A small audio captioner, trained from scratch: 34.1 epochs.
Rows from block 11 of the audio encoder of a small audio captioner, named by matrix and row number. Rows with one number belong to one channel. Each number is 50 + 12 x the weight over its row's rms, rounded and kept within 0 to 99. All counts start at 0. After the name is the row's rms in percent of the matrix's.
After each channel's rows are labels from the 100 clips, of 14848, where the channel reaches its highest value: "peak on" is the class under the peak. Only what is clearly more common there than usual is listed. The data: synthesized solo parts of chorales (CocoChorales). In brackets: how many of the 100, against the usual share in percent.
# convs1: first pointwise conv (encoder.blocks.11.convs.1.weight, 432x432x1), inputs 174-260
# convs3: second pointwise conv (encoder.blocks.11.convs.3.weight, 432x432x1, transposed), outputs 174-260

convs1.389 088:63 57 51 51 59 50 50 52 54 62 47 18 45 41 48 67 90 56 58 74 23 45 66 35 38 46 37 56 32 55 84 51 49 47 40 63 69 62 46 32 45 46 49 51 35 45 21 46 77 71 40 36 50 25 57 48 55 67 69 48 57 45 49 49 53 66 53 51 42 69 51 63 66 52 37 56 40 46 58 57 53 57 59 50 37 56 57
convs3.389 086:57 52 35 43 50 55 56 40 61 39 63 52 47 30 43 40 36 51 82 33 45 28 51 40 66 44 43 37 54 50 58 47 39 43 44 56 54 38 58 38 39 67 54 74 48 55 51 38 36 52 39 42 67 49 37 63 48 55 57 37 42 52 54 37 50 41 59 59 45 49 38 71 48 42 56 54 40 48 46 50 57 47 59 41 38 52 56
peak on: D#5 (38 vs 3.3); E5 (25 vs 2.9)

convs1.217 102:60 56 51 38 50 62 54 37 51 62 51 47 43 52 53 34 48 72 56 23 52 47 56 48 63 42 57 43 45 83 61 57 44 48 52 36 64 44 50 53 40 38 68 69 64 39 44 34 55 56 33 60 35 46 74 72 57 32 40 46 45 51 32 37 42 44 60 62 53 34 52 46 48 54 42 80 41 45 59 52 54 47 75 46 59 57 49
convs3.217 115:67 62 53 57 57 72 51 56 56 52 55 46 43 74 61 52 54 48 37 59 39 49 29 43 36 54 55 37 54 47 46 53 69 53 58 42 50 50 50 49 42 47 53 47 42 46 54 47 40 67 43 52 54 17 60 67 45 39 66 54 41 55 36 41 42 60 46 65 64 52 64 47 50 65 51 55 44 60 47 43 44 44 58 52 57 53 62
peak on: B4 (39 vs 3.7)

convs1.40 107:48 40 45 62 52 54 29 83 41 41 37 49 54 23 46 50 48 93 40 44 25 48 10 68 48 69 28 49 52 53 53 46 54 45 45 28 53 38 47 59 54 50 46 67 53 66 49 62 41 53 33 44 33 63 58 63 39 47 63 50 59 52 65 48 30 24 56 37 48 55 35 74 40 68 54 60 50 48 72 59 35 50 41 40 45 55 46
convs3.40 107:85 49 49 42 51 43 54 24 49 66 46 57 52 56 51 69 65 52 36 54 58 60 26 56 62 64 48 40 62 44 65 51 57 26 16 45 48 70 30 45 79 51 40 44 37 74 52 61 45 48 44 52 46 51 45 44 42 58 67 36 55 41 61 62 66 60 45 50 44 37 61 33 41 35 32 62 45 34 46 61 40 47 63 48 46 35 48
peak on: silence (54 vs 12.2); D3 (45 vs 1)

convs1.183 116:50 42 62 34 54 46 47 66 61 51 60 40 58 76 33 63 33 59 56 40 46 23 34 50 44 84 52 58 48 48 54 29 67 83 45 52 67 58 39 46 26 59 39 60 30 52 65 41 34 50 45 69 61 42 49 46 64 53 49 42 52 51 45 62 64 51 49 40 52 49 85 60 61 58 68 06 56 43 37 48 42 52 35 73 49 48 40
convs3.183 113:54 46 59 58 34 43 45 61 63 57 46 44 64 31 35 52 69 55 48 51 43 67 43 38 49 56 49 60 88 51 45 54 61 52 65 53 71 47 63 62 41 56 60 55 53 42 51 34 27 62 33 65 54 49 40 55 38 53 61 58 38 51 45 45 57 38 40 48 55 52 55 57 35 33 57 76 57 53 57 49 62 64 61 51 51 51 73
peak on: F#5 (40 vs 2.8)

convs1.4 102:44 44 82 51 45 31 46 47 42 48 45 66 40 40 40 76 51 36 24 61 53 49 49 49 34 56 63 55 31 36 61 42 51 70 46 63 42 44 35 47 36 43 12 59 62 61 65 38 41 57 39 48 33 47 50 43 55 62 47 42 51 38 57 21 70 63 65 42 49 46 38 48 42 42 30 51 49 33 44 44 52 49 48 71 71 19 44
convs3.4 111:41 36 52 38 43 48 43 50 52 57 62 69 56 56 45 58 56 61 58 42 43 48 44 58 49 61 42 56 57 56 53 58 52 51 47 44 56 77 57 35 55 53 55 59 46 63 56 54 20 47 32 25 42 55 33 50 55 70 35 50 51 49 37 60 43 35 60 54 38 57 59 46 65 62 20 60 46 72 54 49 42 48 38 41 51 69 70
peak on: B4 (29 vs 3.7)

convs1.254 108:49 37 49 51 35 68 31 28 83 54 40 21 72 58 41 55 51 41 54 49 31 66 46 59 65 38 46 32 56 48 50 61 67 48 14 61 62 63 38 50 58 72 46 42 52 63 52 73 63 44 55 75 61 74 58 55 64 45 41 37 46 44 44 56 42 49 43 50 56 57 43 14 59 41 47 43 35 58 41 94 47 53 39 55 32 45 50
convs3.254 113:46 51 57 66 53 58 53 67 62 41 50 55 67 54 58 52 44 46 31 45 28 64 71 54 49 45 63 62 56 75 50 66 51 50 27 67 71 65 47 55 40 45 59 25 45 53 61 42 45 45 65 37 68 47 55 47 49 36 34 37 55 64 54 49 24 48 48 40 51 45 77 54 59 61 30 52 70 62 53 41 54 53 55 63 61 50 49
peak on: D5 (36 vs 2.9)

convs1.385 112:47 24 69 40 62 60 41 52 54 13 39 49 48 32 55 73 60 60 60 65 56 55 47 13 64 41 43 35 41 54 11 48 38 60 47 56 43 33 41 58 29 29 56 74 38 58 32 57 44 60 17 33 50 50 77 45 45 68 52 35 60 57 54 49 48 53 68 46 62 42 60 61 55 60 51 30 45 40 60 74 44 43 47 58 63 51 41
convs3.385 107:34 44 33 55 46 71 69 41 44 29 42 69 57 45 32 52 26 52 53 57 29 50 59 62 50 55 57 38 53 54 56 48 67 40 40 52 61 47 59 56 36 36 42 66 48 12 43 46 52 62 47 53 54 74 49 54 43 31 64 53 45 45 72 43 12 64 43 37 44 47 56 52 41 33 41 36 43 58 68 60 60 42 42 23 39 42 50
peak on: B4 (50 vs 3.7)

convs1.120 106:25 53 55 66 55 46 52 66 48 51 26 54 54 61 54 41 62 53 56 38 63 47 32 46 39 57 57 59 47 55 41 43 46 35 56 29 56 38 58 52 55 76 35 29 33 44 29 45 49 64 76 73 52 45 55 63 83 47 63 62 53 54 51 40 70 60 59 55 59 54 61 65 49 46 48 53 70 62 39 87 62 45 46 64 62 60 34
convs3.120 103:78 61 34 40 62 52 55 21 57 22 55 61 51 44 61 46 41 50 12 47 69 49 49 42 49 46 19 37 50 72 59 58 46 38 47 33 47 52 54 51 52 44 59 63 58 59 45 47 54 42 60 50 47 51 55 36 71 49 41 47 40 43 43 58 55 26 52 53 27 44 60 38 55 51 52 61 44 61 70 52 42 67 49 39 43 51 43
peak on: F#5 (30 vs 2.8)

convs1.151 109:55 52 34 63 63 63 62 39 47 77 61 66 36 53 70 61 46 99 50 54 53 44 55 22 55 40 51 53 36 44 39 51 46 51 50 54 41 47 58 52 57 40 43 43 54 46 57 41 61 47 38 61 60 34 26 66 40 39 52 47 20 57 49 62 48 63 64 36 49 29 60 56 55 59 68 52 28 47 70 55 54 38 50 33 38 49 38
convs3.151 108:50 54 49 36 56 64 74 72 74 38 77 54 48 40 32 46 31 46 66 43 76 59 55 37 39 51 42 46 36 32 46 36 33 66 52 57 44 44 53 52 44 37 57 31 44 46 51 40 52 59 56 67 65 45 54 51 34 64 35 52 37 57 45 69 35 53 50 29 40 42 27 34 62 43 50 55 42 82 59 54 54 67 54 41 55 44 55
peak on: A4 (47 vs 3.3)

convs1.250 116:53 39 49 52 40 33 58 64 64 54 51 55 54 41 19 56 46 45 53 46 47 49 44 34 28 63 47 43 67 75 48 47 44 61 53 52 46 35 67 61 64 53 56 56 40 58 61 39 50 57 53 46 58 61 35 44 55 86 69 56 53 72 43 44 42 43 72 51 53 37 52 69 51 52 45 54 39 61 62 40 55 48 51 60 67 61 24
convs3.250 115:46 40 55 20 81 40 46 48 51 43 53 72 67 47 48 38 45 41 50 28 47 55 64 53 45 51 62 57 33 55 34 72 51 36 60 51 64 66 56 43 50 58 40 63 72 43 38 36 47 54 49 39 48 68 46 37 57 39 49 53 55 43 63 37 49 60 44 59 37 39 54 56 34 38 70 55 72 44 53 50 56 56 39 44 64 65 30
peak on: D#5 (37 vs 3.3)

convs1.72 107:55 46 82 61 63 41 39 66 40 38 69 49 58 49 45 45 65 70 62 53 49 48 64 38 37 54 49 56 49 42 51 45 49 38 43 62 60 56 50 41 35 35 62 42 44 46 35 38 58 39 60 46 63 63 33 60 48 56 39 51 47 70 49 59 55 56 43 59 41 49 41 47 46 45 40 48 65 55 47 50 49 44 56 53 62 57 53
convs3.72 113:28 35 39 73 65 64 52 55 46 72 53 43 47 56 52 61 54 37 65 40 36 66 56 49 59 38 47 70 46 48 61 46 40 35 56 50 64 25 56 62 65 38 61 61 65 58 66 43 51 73 49 68 57 50 43 46 66 49 67 53 34 23 35 61 56 39 36 25 51 42 30 80 38 48 60 43 31 49 39 61 50 38 53 59 36 75 37
peak on: F#5 (40 vs 2.8)

convs1.42 097:26 44 67 53 27 38 45 59 59 41 38 43 41 45 33 67 49 43 52 49 58 31 72 56 41 18 75 66 42 45 52 50 35 39 51 71 57 47 44 42 41 23 53 43 76 67 52 57 55 56 36 44 38 62 35 53 46 45 57 51 56 34 41 41 46 57 32 94 44 51 51 45 47 39 65 50 57 43 39 61 54 61 53 82 55 48 51
convs3.42 095:57 29 40 49 75 58 53 49 35 34 56 41 64 49 51 57 79 58 41 56 43 50 67 55 72 50 19 51 46 57 70 53 54 63 33 63 70 38 55 53 41 44 66 45 49 70 37 37 63 53 48 70 14 55 63 59 80 48 51 60 48 46 35 53 54 38 45 42 61 32 30 49 42 63 51 53 51 64 28 53 55 46 41 35 38 45 42
peak on: A4 (33 vs 3.3)

convs1.259 106:30 47 80 39 40 60 69 48 48 39 45 53 60 45 63 60 63 43 45 39 60 51 39 58 38 50 64 61 54 45 57 32 60 51 55 54 52 57 66 51 48 50 49 39 39 48 59 67 32 59 57 49 36 60 52 38 56 43 45 21 26 45 37 42 31 54 74 38 56 22 40 40 42 44 46 40 45 48 44 35 59 45 50 45 37 52 52
convs3.259 098:47 51 53 54 53 45 52 70 41 29 67 52 50 39 26 46 47 28 46 54 59 50 55 49 78 62 57 36 57 40 10 42 52 32 47 36 45 57 49 62 51 45 39 64 29 44 45 59 39 50 64 50 55 64 49 54 45 53 48 35 36 40 64 59 45 41 29 62 46 55 60 54 46 67 51 57 43 42 68 58 59 39 27 46 54 53 48
peak on: D#5 (37 vs 3.3)

convs1.10 099:62 51 66 52 46 52 48 39 56 36 50 63 51 45 41 28 75 63 59 75 40 47 33 48 37 34 30 39 39 62 50 55 52 54 51 41 33 53 48 51 60 54 68 50 33 47 51 34 64 68 31 51 37 46 42 52 44 58 50 41 45 61 39 43 40 48 37 19 46 50 69 63 40 61 61 34 65 56 51 65 69 61 45 57 42 58 46
convs3.10 100:50 30 45 41 41 62 48 47 39 71 50 43 66 53 37 40 40 23 55 51 55 43 50 47 57 53 68 37 47 44 39 52 65 51 58 62 47 57 51 62 26 55 43 53 51 52 40 30 26 46 36 58 50 48 40 48 65 48 44 53 61 46 68 61 60 66 42 56 39 61 79 51 46 42 56 51 38 29 30 50 46 58 47 59 46 44 36
peak on: D5 (57 vs 2.9)

convs1.62 116:53 53 44 41 59 37 50 58 63 47 42 41 52 45 45 66 46 38 17 57 48 62 24 53 50 45 43 29 51 61 45 35 60 74 47 43 55 55 58 45 36 37 57 33 60 84 51 40 49 66 43 41 42 56 44 59 61 61 38 46 37 43 51 57 56 63 67 59 52 51 66 49 44 49 51 54 39 59 56 49 35 53 54 68 47 49 64
convs3.62 116:47 46 53 48 39 42 62 53 35 66 66 59 46 62 45 72 55 44 29 47 48 55 43 49 46 48 46 68 64 57 62 51 54 63 53 40 60 50 45 44 62 54 47 45 44 66 61 70 48 64 65 44 60 52 51 59 54 38 54 53 54 40 53 23 61 44 53 71 41 56 62 35 36 42 61 49 62 47 51 52 27 58 60 44 72 50 56
peak on: F#5 (30 vs 2.8)

convs1.175 104:41 52 37 65 52 41 43 71 38 53 45 62 38 61 59 74 53 56 18 47 64 54 54 47 53 50 40 51 38 44 53 48 56 57 70 29 49 48 62 61 48 64 56 49 31 53 50 53 71 66 49 42 63 41 48 58 58 54 45 49 53 53 44 30 58 58 47 47 37 60 64 58 37 46 39 18 88 61 53 55 45 58 49 32 55 40 55
convs3.175 106:48 56 51 63 38 67 61 57 76 55 56 63 48 36 43 66 41 36 51 59 38 50 55 63 36 66 50 47 60 60 35 73 50 35 54 47 34 43 47 58 63 66 73 54 41 63 59 24 40 44 58 61 59 64 41 51 50 54 55 51 50 55 44 55 48 65 23 46 56 47 47 40 52 57 19 81 61 48 39 58 67 49 49 44 55 44 52
peak on: F#5 (41 vs 2.8)

convs1.229 107:59 41 51 33 48 66 47 50 42 60 50 56 44 69 37 39 63 56 63 67 48 31 54 46 60 55 42 20 52 45 66 48 40 63 42 59 52 62 57 40 72 57 48 27 47 73 56 51 42 49 53 35 78 69 41 42 60 39 43 41 53 67 55 52 61 35 41 47 42 53 40 75 50 43 14 36 35 52 36 25 48 32 45 51 50 41 40
convs3.229 109:62 50 47 42 41 50 65 53 53 37 56 38 31 33 52 84 70 50 89 53 41 40 45 51 42 47 50 53 45 53 42 17 73 64 31 68 61 33 51 52 66 61 46 74 59 49 45 46 38 37 56 47 31 56 50 55 41 63 55 43 57 58 51 73 36 34 45 48 69 47 37 38 51 43 51 65 30 52 48 66 39 49 56 33 50 56 50
peak on: silence (30 vs 12.2)