config.toml
model = "audio captioner"
tokenizer = "word"
encoder_kernel_size = 11
decoder_layers = 8
decoder_norm = "layernorm"
shampoo_beta = 0.95
adamw_lr_other_params = 0.00097
Rows from block 7 of the audio encoder of a small audio captioner, named by matrix and row number. Rows with one number belong to one channel. Each number is 500 + 50 x the weight over its row's rms, rounded and kept within 0 to 999. All counts start at 0. Numbers have three digits each.
Before each channel's rows are labels from the 100 clips, of 14848, where the channel reaches its highest value: "loudest band" is the band of the loudest frequency at the time of the peak. Only what is clearly more common there than usual is listed. The data: synthesized solo parts of chorales (CocoChorales).
# convs1: first pointwise conv (encoder.blocks.7.convs.1.weight, 288x288x1), inputs 0-143
# convs3: second pointwise conv (encoder.blocks.7.convs.3.weight, 288x288x1, transposed), outputs 0-143

loudest band: 500 to 1000 Hz
convs1.215:550519412453548453449509440518494419549478497387473565460558494455538438536499416491538588519476511449517484434507540482512520480528436520480532562511468474518574543473462512491501424487540498411483351483408552547481535487573514464513424533544501550466473351533500505435631530555551511430475476484581535537506580498393464418506455499540470569469456544545390506472478469502558482603532521359547560478524521551455511409544322472472507
convs3.215:471543491451563547571527485438526492558503496588499494485532556461489441496450485442632499473530491421513457520573473495524456563460595422529468465525415520552520520435486452488569507509562542566476562481555542490404552457603468546549478550506512402475490360523534455453500474446494468587563457462548561573527519479587442477524471526496556437541619530580491497562502434516506464481486470488534499423467450461458462458460531516567518

loudest band: 500 to 1000 Hz
convs1.8:426475557536495492464441570411472509397498561497500513492487542448565593576555447296569522545558492535533472556462503612516466608530524575415507607447557447535384496522533511506448501443502511517552480490501580459606442542547486524531498504595577509495446567478538486586468512519487482418498502540550447546504377456527381556454555521517530519482380488561368478557565460512549503559457482512609452431542488421538470533485484521418502
convs3.8:543514453587458494494482477582556484606561505482576525531459473512489511506544421399516511602537564532482469543415530546476493523445490509588467520529561457487423520522415434420480529469392508520540574524475494550498624530506569503440512584532577494484479465462427494489550477463540442516440518457532504458489480528412474523500567549402463562510425645554404555490509532514456558501524440512447525438540561499592440518498432482477566

loudest band: 1000 to 2000 Hz
convs1.241:419495563503556468509423560503416505536575325477487510506480465579518588456493461500521522497521510505430452455506485578495421468408428522527477475578467530442558531494489541522523513530481499481507378510440604505630537553551447505465495587500490568515459434519480592562501564512476518491531493487449416528422488489556502470511523515503446450501469373466526538538476539552541444497544467627492463502603436430519533537503473540557513
convs3.241:436570483553526661527549458597453527517489443505496518532519574560511508522569581450450491435555490552517472503475454409402504531535593482614619566506478496562493440447484472524493569579555420508508532457394457606546489383490489427519494558436518518451504440495463546489467483542509400594408514457516479555536507534471476424441535461492473464513496514567496529470470524478439506593462543479562438521520462585505506424417508503544498

loudest band: 250 to 500 Hz
convs1.24:505401475433548552578514573584448536537535409445474515470471470380522467567464530423483513537567518569543477480503445448478519532456555532569495388472462478538574481556491412453500527555427513507545430433473513501530498429510544481583420539512536514511534487518530458500461494466492502465434481490487468519553454540481412486448496471568491483520468494532554474492426534351443488544494515412428540487483610472479539464614483544511570
convs3.24:572446472509484475513502431516449512580452483494486564505541488549454459480514460579480511460441510534581422492531549505476479512480499486451500465496397494485512445529521582513487440488369516522673496534471469517501493502581502469504528450486536502464454341521506523462412504511512491476584458524531565558490512545488506517433556487497587455448435500509460454481629483437438514459582483480426466555523598516469483463459543443487405

loudest band: 500 to 1000 Hz
convs1.81:570473463487534474500385508571561500484475577527402485470498503479480543466543423465553528416536490494538502464465514591472546529580490511403496551520508555511471549597490504518455475459556441524396483536509482527434376527607450441560509428491572468543595501561526475556559433471577493491552438448522514443448478478417475502488428511521501329437586496549444530577509464453468497492443472479555412503498475502506486422501458459571505
convs3.81:624570547573482447576464509458443468526491485500442532480480550517506432574510517585594519513522529486489442465560499472497490477505473505523504389495401603396517511487540536548486470562428535470515527415450452438393467583403482437490496445367492499579543475471460478459529456570472513502467410521540416536450471525497512597474519464493560591482474492625538578505434618545488499422443514567506541513412501505437472456462571496472514

loudest band: 1000 to 2000 Hz
convs1.250:480498586500472617526339477525511466508547545469510482535518467488355524471514481486512453538501410455475545516581549472556523427547505506515403544412509480494433597514558495443517506463417489528490507484463507447503716527528561483503473530481461497590464505445575550488547532514515528491520520514467469482464411536496474466630523555557402475605474560492433474516491442529535422463538522456489462580527507500487504443566546543499495
convs3.250:484539606572577418492439526532615495519476521551465502518475516589531425569495362477587475522466517453573463532417478561474523518387491511470540530508564496463511507496493680439525601502397589438480504516431510521512472523621579402496494544501449521476502528459529519465450500400429560559477508453506486512492446500531543458498485520455497558476501523491526521536485498452436511530544530472462520550585576505431469416500446466504556

loudest band: 500 to 1000 Hz
convs1.183:446435520464454401455502427532523518439454507449544497410478532364544428493497540519447545470487562539450445461493496584534641480457466604473522480455485575510558336516504519448483512479533630451485509522547501513395540466487529527474434469587625417471553479523482523379473389511518574470508533498519464586541563460562479495527432458545485501508478463503380439505458515569563542505455527500516540578565418433393565552468465562427458
convs3.183:455556427554464514597545481478441530492473492518506491478432454514515482512476436562492533633438500484468485447478429504439465493535478504472546528512607445427498472507546504489458501567481513494516444367550447501442442449469473464535519520442620450415539626608523527473459511413575533446520495452486583496514451501524471591552554459487482486532478478469538483483453480449564520459506459507516529431439502411564509513557438511462416

loudest band: 500 to 1000 Hz
convs1.222:533552511461486449540414556528474549528455503521523444438509479512484567503423480484536459472501484436537454459520534594458515526426476508580544530464509434612551497503432590524572501454491454483498416493533549561664574529418509601516455534477429596507493496471512484444543466523490481482534547482486465564550517456469454505442504559530498508441523528407268542421458539569488518418443529536549537537481517454515524463556513550460490
convs3.222:497619477534439513497597554464539489516499470472549460515574486451589494467532517443402547474521475499537448427489449568534542507508554493559518458508471484425442487580461343456421507467460517606506497503460451552481534494523489477548492485452540509576479576388484499444457498462510424513479459487507494586483455533548493443521503427486583604499449543455419481458563457571487493502526458496587511549513512452580435484479456565443405

loudest band: 500 to 1000 Hz
convs1.147:545498553549439437418438407491528472538520403499476397511422467496478462542481503490530618481477504461536488467461443499458496493536533581594408380547531538539475468473534489524402600494553479559485482599445532458438513587468590477449402522555522569465514475573459529499500554469572593506526510463521516421511382521488515517506466496562464436520457538519436531653473497609516401445503482491543382548416469533548426435504485503529517
convs3.147:484587534545496479509370540478480514511525594622414555462443526579497415483553532504534561486470575505449554420514546556503569444428525550524526428523477394469499453522549494532537518510481418532514450523553515432418477542556566542424506558407510447526583471493541452484520425513572468528581438483474457528470594519514517560500499517468488540515412531437508511588453564505498532506512462532455501496479571460506431582520567584529491

loudest band: 250 to 500 Hz
convs1.167:435520517367521545483580564519522442385590462636480500494472531515455446588498475548500566471467576510448437534525524455510386505394466512489534477471612593388490489527513495490555451582495569502485501486483483473508430486516538431494470540561503438515558515458507519509491521464441598521559480492504419522510396552480466446562491527471543498519483481502525562514590546427472394532464503499368486368495445530570502480457501462586432
convs3.167:558419538469548505482488499599471530524532487576587480507464488519494510503551515516512457498525480617476549563558474466511550484546371570476480470432420478578440521440548455490502556512517478469459535464465537532502487492544473478530561487528487491524451497420520459491546465455588483486470455576576523494494383526613568562621477566453523444491474488485402532436533535565538477498451544567533578559488600508468424497474457491534451

loudest band: 250 to 500 Hz
convs1.105:452477518449564436511526503553484495461405562482481444543456507471579489543442564492548536506496596455484558558594530468476533547601522492508485488503530485530526540498539558483483480420492421544477495475457506518514544533515479539498516403563495408498457525508518504448513493425456535501562498422482558527570492560411523474572486529459520508498534564514494476473573569503411448442543554466462527494447491539564652399401461587484467
convs3.105:447538490483526550463472522637492514421524505556462440518598513475612543449496356448478499408586555572467561513545410462508447533410421540505415423561400460505482534481429530524481571548376537454480543536549470462478538487496395521435527511410562467513567489398493440533524507606463476494471517528504516513552453552468504544470495451535560500547548530536454525497496490490469546532491506559528508432546437504496473559511445451510528

loudest band: 500 to 1000 Hz
convs1.280:495549576468539454498435556504596567515550503479630482518489443604554458513528476553513448539508474456487504561489480431520494452522516450536547368482460587457542426373605494433475511516442551546431470472517559509484491517526453517492479488553586520521498490466556559481462513472388451518465451499460420570514510481450450478443512467469512503461493454578370617576534386565352473462513501544479497514446468396479451452610479530485508
convs3.280:473483437486532534456480472523573517513523592449633548550587518567500502534467490515574521609398406462503504596458464517456473539472515534458437568546524475507505473579498471468542478473516508516492498512463488552593540457525512397460524425496427521524471609476478525478451430456506486441487502577478462441504500479538561595485418471457426513501544537420521502555443471446555474469525500602533625528505416421524473453532633534460440

loudest band: 500 to 1000 Hz
convs1.153:491551485489462581509488455616515454519515459455414496395503340454507394538365525491588518444515515426446527428469574496477475533421470476490521516486514551546507467517509489522501508509568575502580494502493528503423573525508465484521543520411489553543469455528495515498457543498479506429459472510534362420383509524547517560447474448540508541514496458463491541499456533522467544549446464538540585522515447572432492482518520522421571
convs3.153:506497550539440486391485522526498548398513488469465518467569466507580476512417414411420453500447470477390466439498531435477442482492590424426485522478561501497549425448501524435472531546514535542503534555539556504436439556510556513512573481548498447496548494462500503533490478542520494524503518505521554623432435429617470464537482463514427506415512492542433474517352602394543555522501551545409534447461517549479532495547516489465501

loudest band: 250 to 500 Hz
convs1.195:543485504504439532494492554472551557531604523564509529551585592574432526592509355517552488540566499476463523517546447430384473574601661470459550512491432446569442503469519495560493469448405544458459549536487494534618465462496511537436514419400524509445481469521463497493443448470451466557484582552519436505413452550474489514455490479509509491515499460489528498487463494415481480608491629568561486374497381479436441594447559449511487
convs3.195:460536441455524551475510438504477488533602524422536414472498531412529469444456511578492437512503461410511484498487553507553432569470550535335500530533464451512538519506466502525575473479503456462492442488536572503587517507455468504530479454471487623499541536470480485426477513479464637462565553508576510561520515436517424484466529526434560505391493518538510560491437493393567555493442441462546471498507594578441484462515433520530486

loudest band: 500 to 1000 Hz
convs1.154:551366520384405406531546528500468519455543500515583493567463471535483502537449447638493551476540493548576448498565500406534555425517524524496463550435555434529638424499472500579396466545568476594468520514492444473510503454383419499567563601497462435458435434630481476498556471515504556522528503531501510482519399547482440514481574490514579533478521502522586479407530439409492532532538529410543479510486551567466478516470412456423544
convs3.154:573508542455531541428509449414461480401544560441537563561494420477499477580529413516591484540525474487525443546530466538442513433526547510534477554546522500506571528443477553525499425657508517544434446470542549564517551459479412501435509510418398423501490498528530539408510507491584506512469499524526438558502463488478546483529497453524430584428411454514592442481469458585498522472447542475528524527521540462438570528501496434509473

loudest band: 500 to 1000 Hz
convs1.101:502543568475513416570578540614511562561547478516506439478453351560576525556520423514531511458543484493470527524486436469466463467524500543527494547477480511505534618522440503476549585444510558535557508522463547433523503527532463521479437483502621457510589413518469507492461478513530544436515537510501519459459584535498444468516394612489456443568501429492485581586472508490445431527481465575394495534540507496513373543557578486519518
convs3.101:491527547566516586450595429590433468527455462509511484438492576514592524452454539495515552408492508445558488444535472496528528475500519562516453499560586523481478472491554500443461532440472489440512492364506470511519432509428477588476529505502470572555444426464541495491607442496523554448487459450429592485495549453547524507504517561497527481528436470511449535552387465458570427574510451482544495513448487465519426523566583496482533

loudest band: 500 to 1000 Hz
convs1.48:480392471496492397427474607409533474572450557419551411480467523557443569531441512443457487496518495494456550595400615533513486589444485503475492521499496503492561485517463535478522453489481556507512528493513535447454552432507499504507492541547523434474524511490465517504538503442572467546509457559565468484493544494513470408443479408499550477504480554516183618469491457445546499546443494488459479462472551430502516497576549516443515
convs3.48:446488480522457472516528524602500474509500512475586510401519511406548568532544460523435498503447532557518488501432578496555502563432406449567527455494529582494426510567445396508521535499497607400492629499432577513494537445523517551413604538521540504547556536472403535487478412519504472512397395525502560387489463505441471460594538549408479571503410557517357518382538438462538463514533490570479496442547552526473469475453493540522497

loudest band: 500 to 1000 Hz
convs1.94:477560513533452443559524535483408487489509380473527565548478497488396491409475485440568633474479501527492475509393467533492470478522475479549510493474430495510450470525478483533439498420525502559504487445487469483486519493399452558472593619505493433456523468524626531508615528630435548522476510528527609493509459417442524483542498536518542529511488389517665463567524496619498532504560488501479500505516582547522481465502569476548516
convs3.94:485539604489512505549495409566549370499521568453495488539398554510565459543496432478438554447602507505404517467469452467464476426462459507520438502531517503398497520422451463483530535499492488536472491503525434527490532511417480495527476465533502501455491614581475498490581485493517457517478488515492543449444479518557540427485473445483455514410458463498477456479518486599562529461591534536410422542420487519485468447526549442523457

loudest band: 500 to 1000 Hz
convs1.182:498555525484398481537517518538467499497485504468468525451468464497419568482512438435522573533515616516529470506442498503408452484444440531570510544437455580541367532557479506473519460480529517499517484516417493640559474503519420499501619479514449494528508541548482416585474424513555572470401563479487378448510487506474562544497537502543505487482473435504342524433449495514507552544535511506407455472410500465496462491498515535533530
convs3.182:415505480549628576467480536491521499520606526565454451430480497339529499507438489459570451497501471464607583483539458528446525549388563512461561484492520463406498557549505513436479452429481404495535426517597543551578573578542491422493482512503508630510460651431462468542447449543452459389501522512544466516585519524559441412487524496525488609511474529505524494594483438501551548494570505553550554559514580502502424467503459507465500

loudest band: 500 to 1000 Hz
convs1.108:520481522461427695478539530488492503563510580443506431451466572584505538515476514514484526502523447501445518455411477562497427443428490486519469433574434478422429427501503521619458374393494555502542510570504524498461606513485435522560495567501532466448494487437477553503477507437422521544482511518461570524504494509470539518515513441422511525469461460474424447491500490535560625533505512522522655459482605440527575526553531446527507
convs3.108:490575504528498490554496505494549507504511509519457521519441533481527444609468575477434648529605486552516497543566393421570484485482514436505499489465415534478512544408416607538471432425425373516578465493518546458480500502646497562564492494532508473488452473481578472470467503495512465444461521490577524556443521406387614505510481473608501470493595521482468521545546509468457549429531493530562461572523475476439438420525531461491564

loudest band: 500 to 1000 Hz; 1000 to 2000 Hz
convs1.98:479506524490464487590411572426487541542540492546476566473543457543483557461439499514406464580514508495498533483529513460444547494498536461480518440565483515568593669561480428466484498484554447531488506522500635533490484474464504548463473498499526529465534475446599520560445513476512530499559478521608539564485443517489544610488465568517456632531453514537456531537568434516427647519437516567457467559476521466508483500473514523530513
convs3.98:479559545560504562493540426443491441491453520535519426444546466546443496439418485584547486572445528500502516560462501444473490458550533450445452593533488428520559404445537460535551497550485602479518481470506518413481427499487463597558545377444440483457547435515544539499490511494501643521485512477549462525602503487535550461527468586486452529481535446470442556524533492505462532486519483478535528529514505482574534503488467490583506

loudest band: 250 to 500 Hz
convs1.203:491523507565448557395447474466505474546460564550500510555471473475499667505580526563537555473519514493487492505511509490467468539530471495477538495438486429486493484495526502476604295541481516447498456338509517496414468539564505463511425534511479460514504486468491460520456450492480467542412435538547584537482424457519516473452520525448567522492595561430592442419505420572510514442558516457543701459473450540372445489462489483557568
convs3.203:474422495440509489499519386526363514426532555450515487488548482502445544502444428435452443457472530426448551606458493459507517487478477605508477316497525543487526471511489500519465570574464500496494467502533550455487438518581487592428518550442452532455536492440531470523486538468509527590401493540487462488552484562511450522565521490528442515472534550491505438528503497460514458469518569531531537518522599475500471554526581494521469

loudest band: 250 to 500 Hz
convs1.186:539507535411561450523457490417488588483502487486528531547609527513400439533537506497486464411497469506496525481559494499565470540494487435497485504501524482529420513461567534452530476513478500556472478448523465533476680530405575443492521500520556564456471490557514523455515423492535497544534488415415486519528362511420517457476524464506481554511568477514534525470487418484502463460531516463594436507521481521444556471519570499437508
convs3.186:470513477518485503530552477355549609573517482547477555558468543542504522502472422460550406473449466520485467663460450499530594499519472530524486486506497498489513440508567526591522465464441515474558505535440547573475450506487526479544438553400547569509456481482532432507517442495504505538515511536556613483549462491481528545416542522461438479526442445452482547521485546499512514497497489531519403461481457559436487451553529581516557

loudest band: 500 to 1000 Hz
convs1.7:480492379539488455463435511523502574504537488497508535493534462399580472604557370519468429411514444572468461474506450605493627486497485542442574516472459441520479500505614465459559500420505534507466541479508548492473466458550491525488522419470492485462534411512584531413464490456449477462523487521528395529499430414542588543533479450555515486505461571524505402515510453509526471435449522529456474554491465580489494513575482506497483
convs3.7:339470511483501600523486538449511414533449410504526529443580460451518548456432517400455600512512476501478552563545574520495613498494560451477504491505544553495482529524555533503400594392534489497458487480503450547528407485553480452553497481620467438489528489511525462491568535490512451531533499490521573473481602632416523559443537496545471536458593470454494526561452462505499526541442483585488431567478533502446538467606521457498615

loudest band: 250 to 500 Hz
convs1.47:483558445392484538486489549532522413511528513577484451401465425531555526502443582421452540470514525486479502428459530451531467502444508470443388504460510494578534492491441498429417516579507506594587519464565485446547513477437418464529585459544525549488433520513585594448598466499462492416443453632507564404565587485464576524493500617527481498526493468536566543424576451495517484509487411510575425580543542647509524520427547477427511
convs3.47:498516494463487471474477474497480543482560476437558495534557441490493459521497488517551432500472552485375426496529492500495517571511504533551534398503513447497479358508511537467541500475536525477489483521533373452462447454498577349450542527565365553428489524527518449468578421453562473507485452481433403518462397597533424690483536490495507504508484565540525481531472470549374418506451526578494493536451453500522572527507482474516464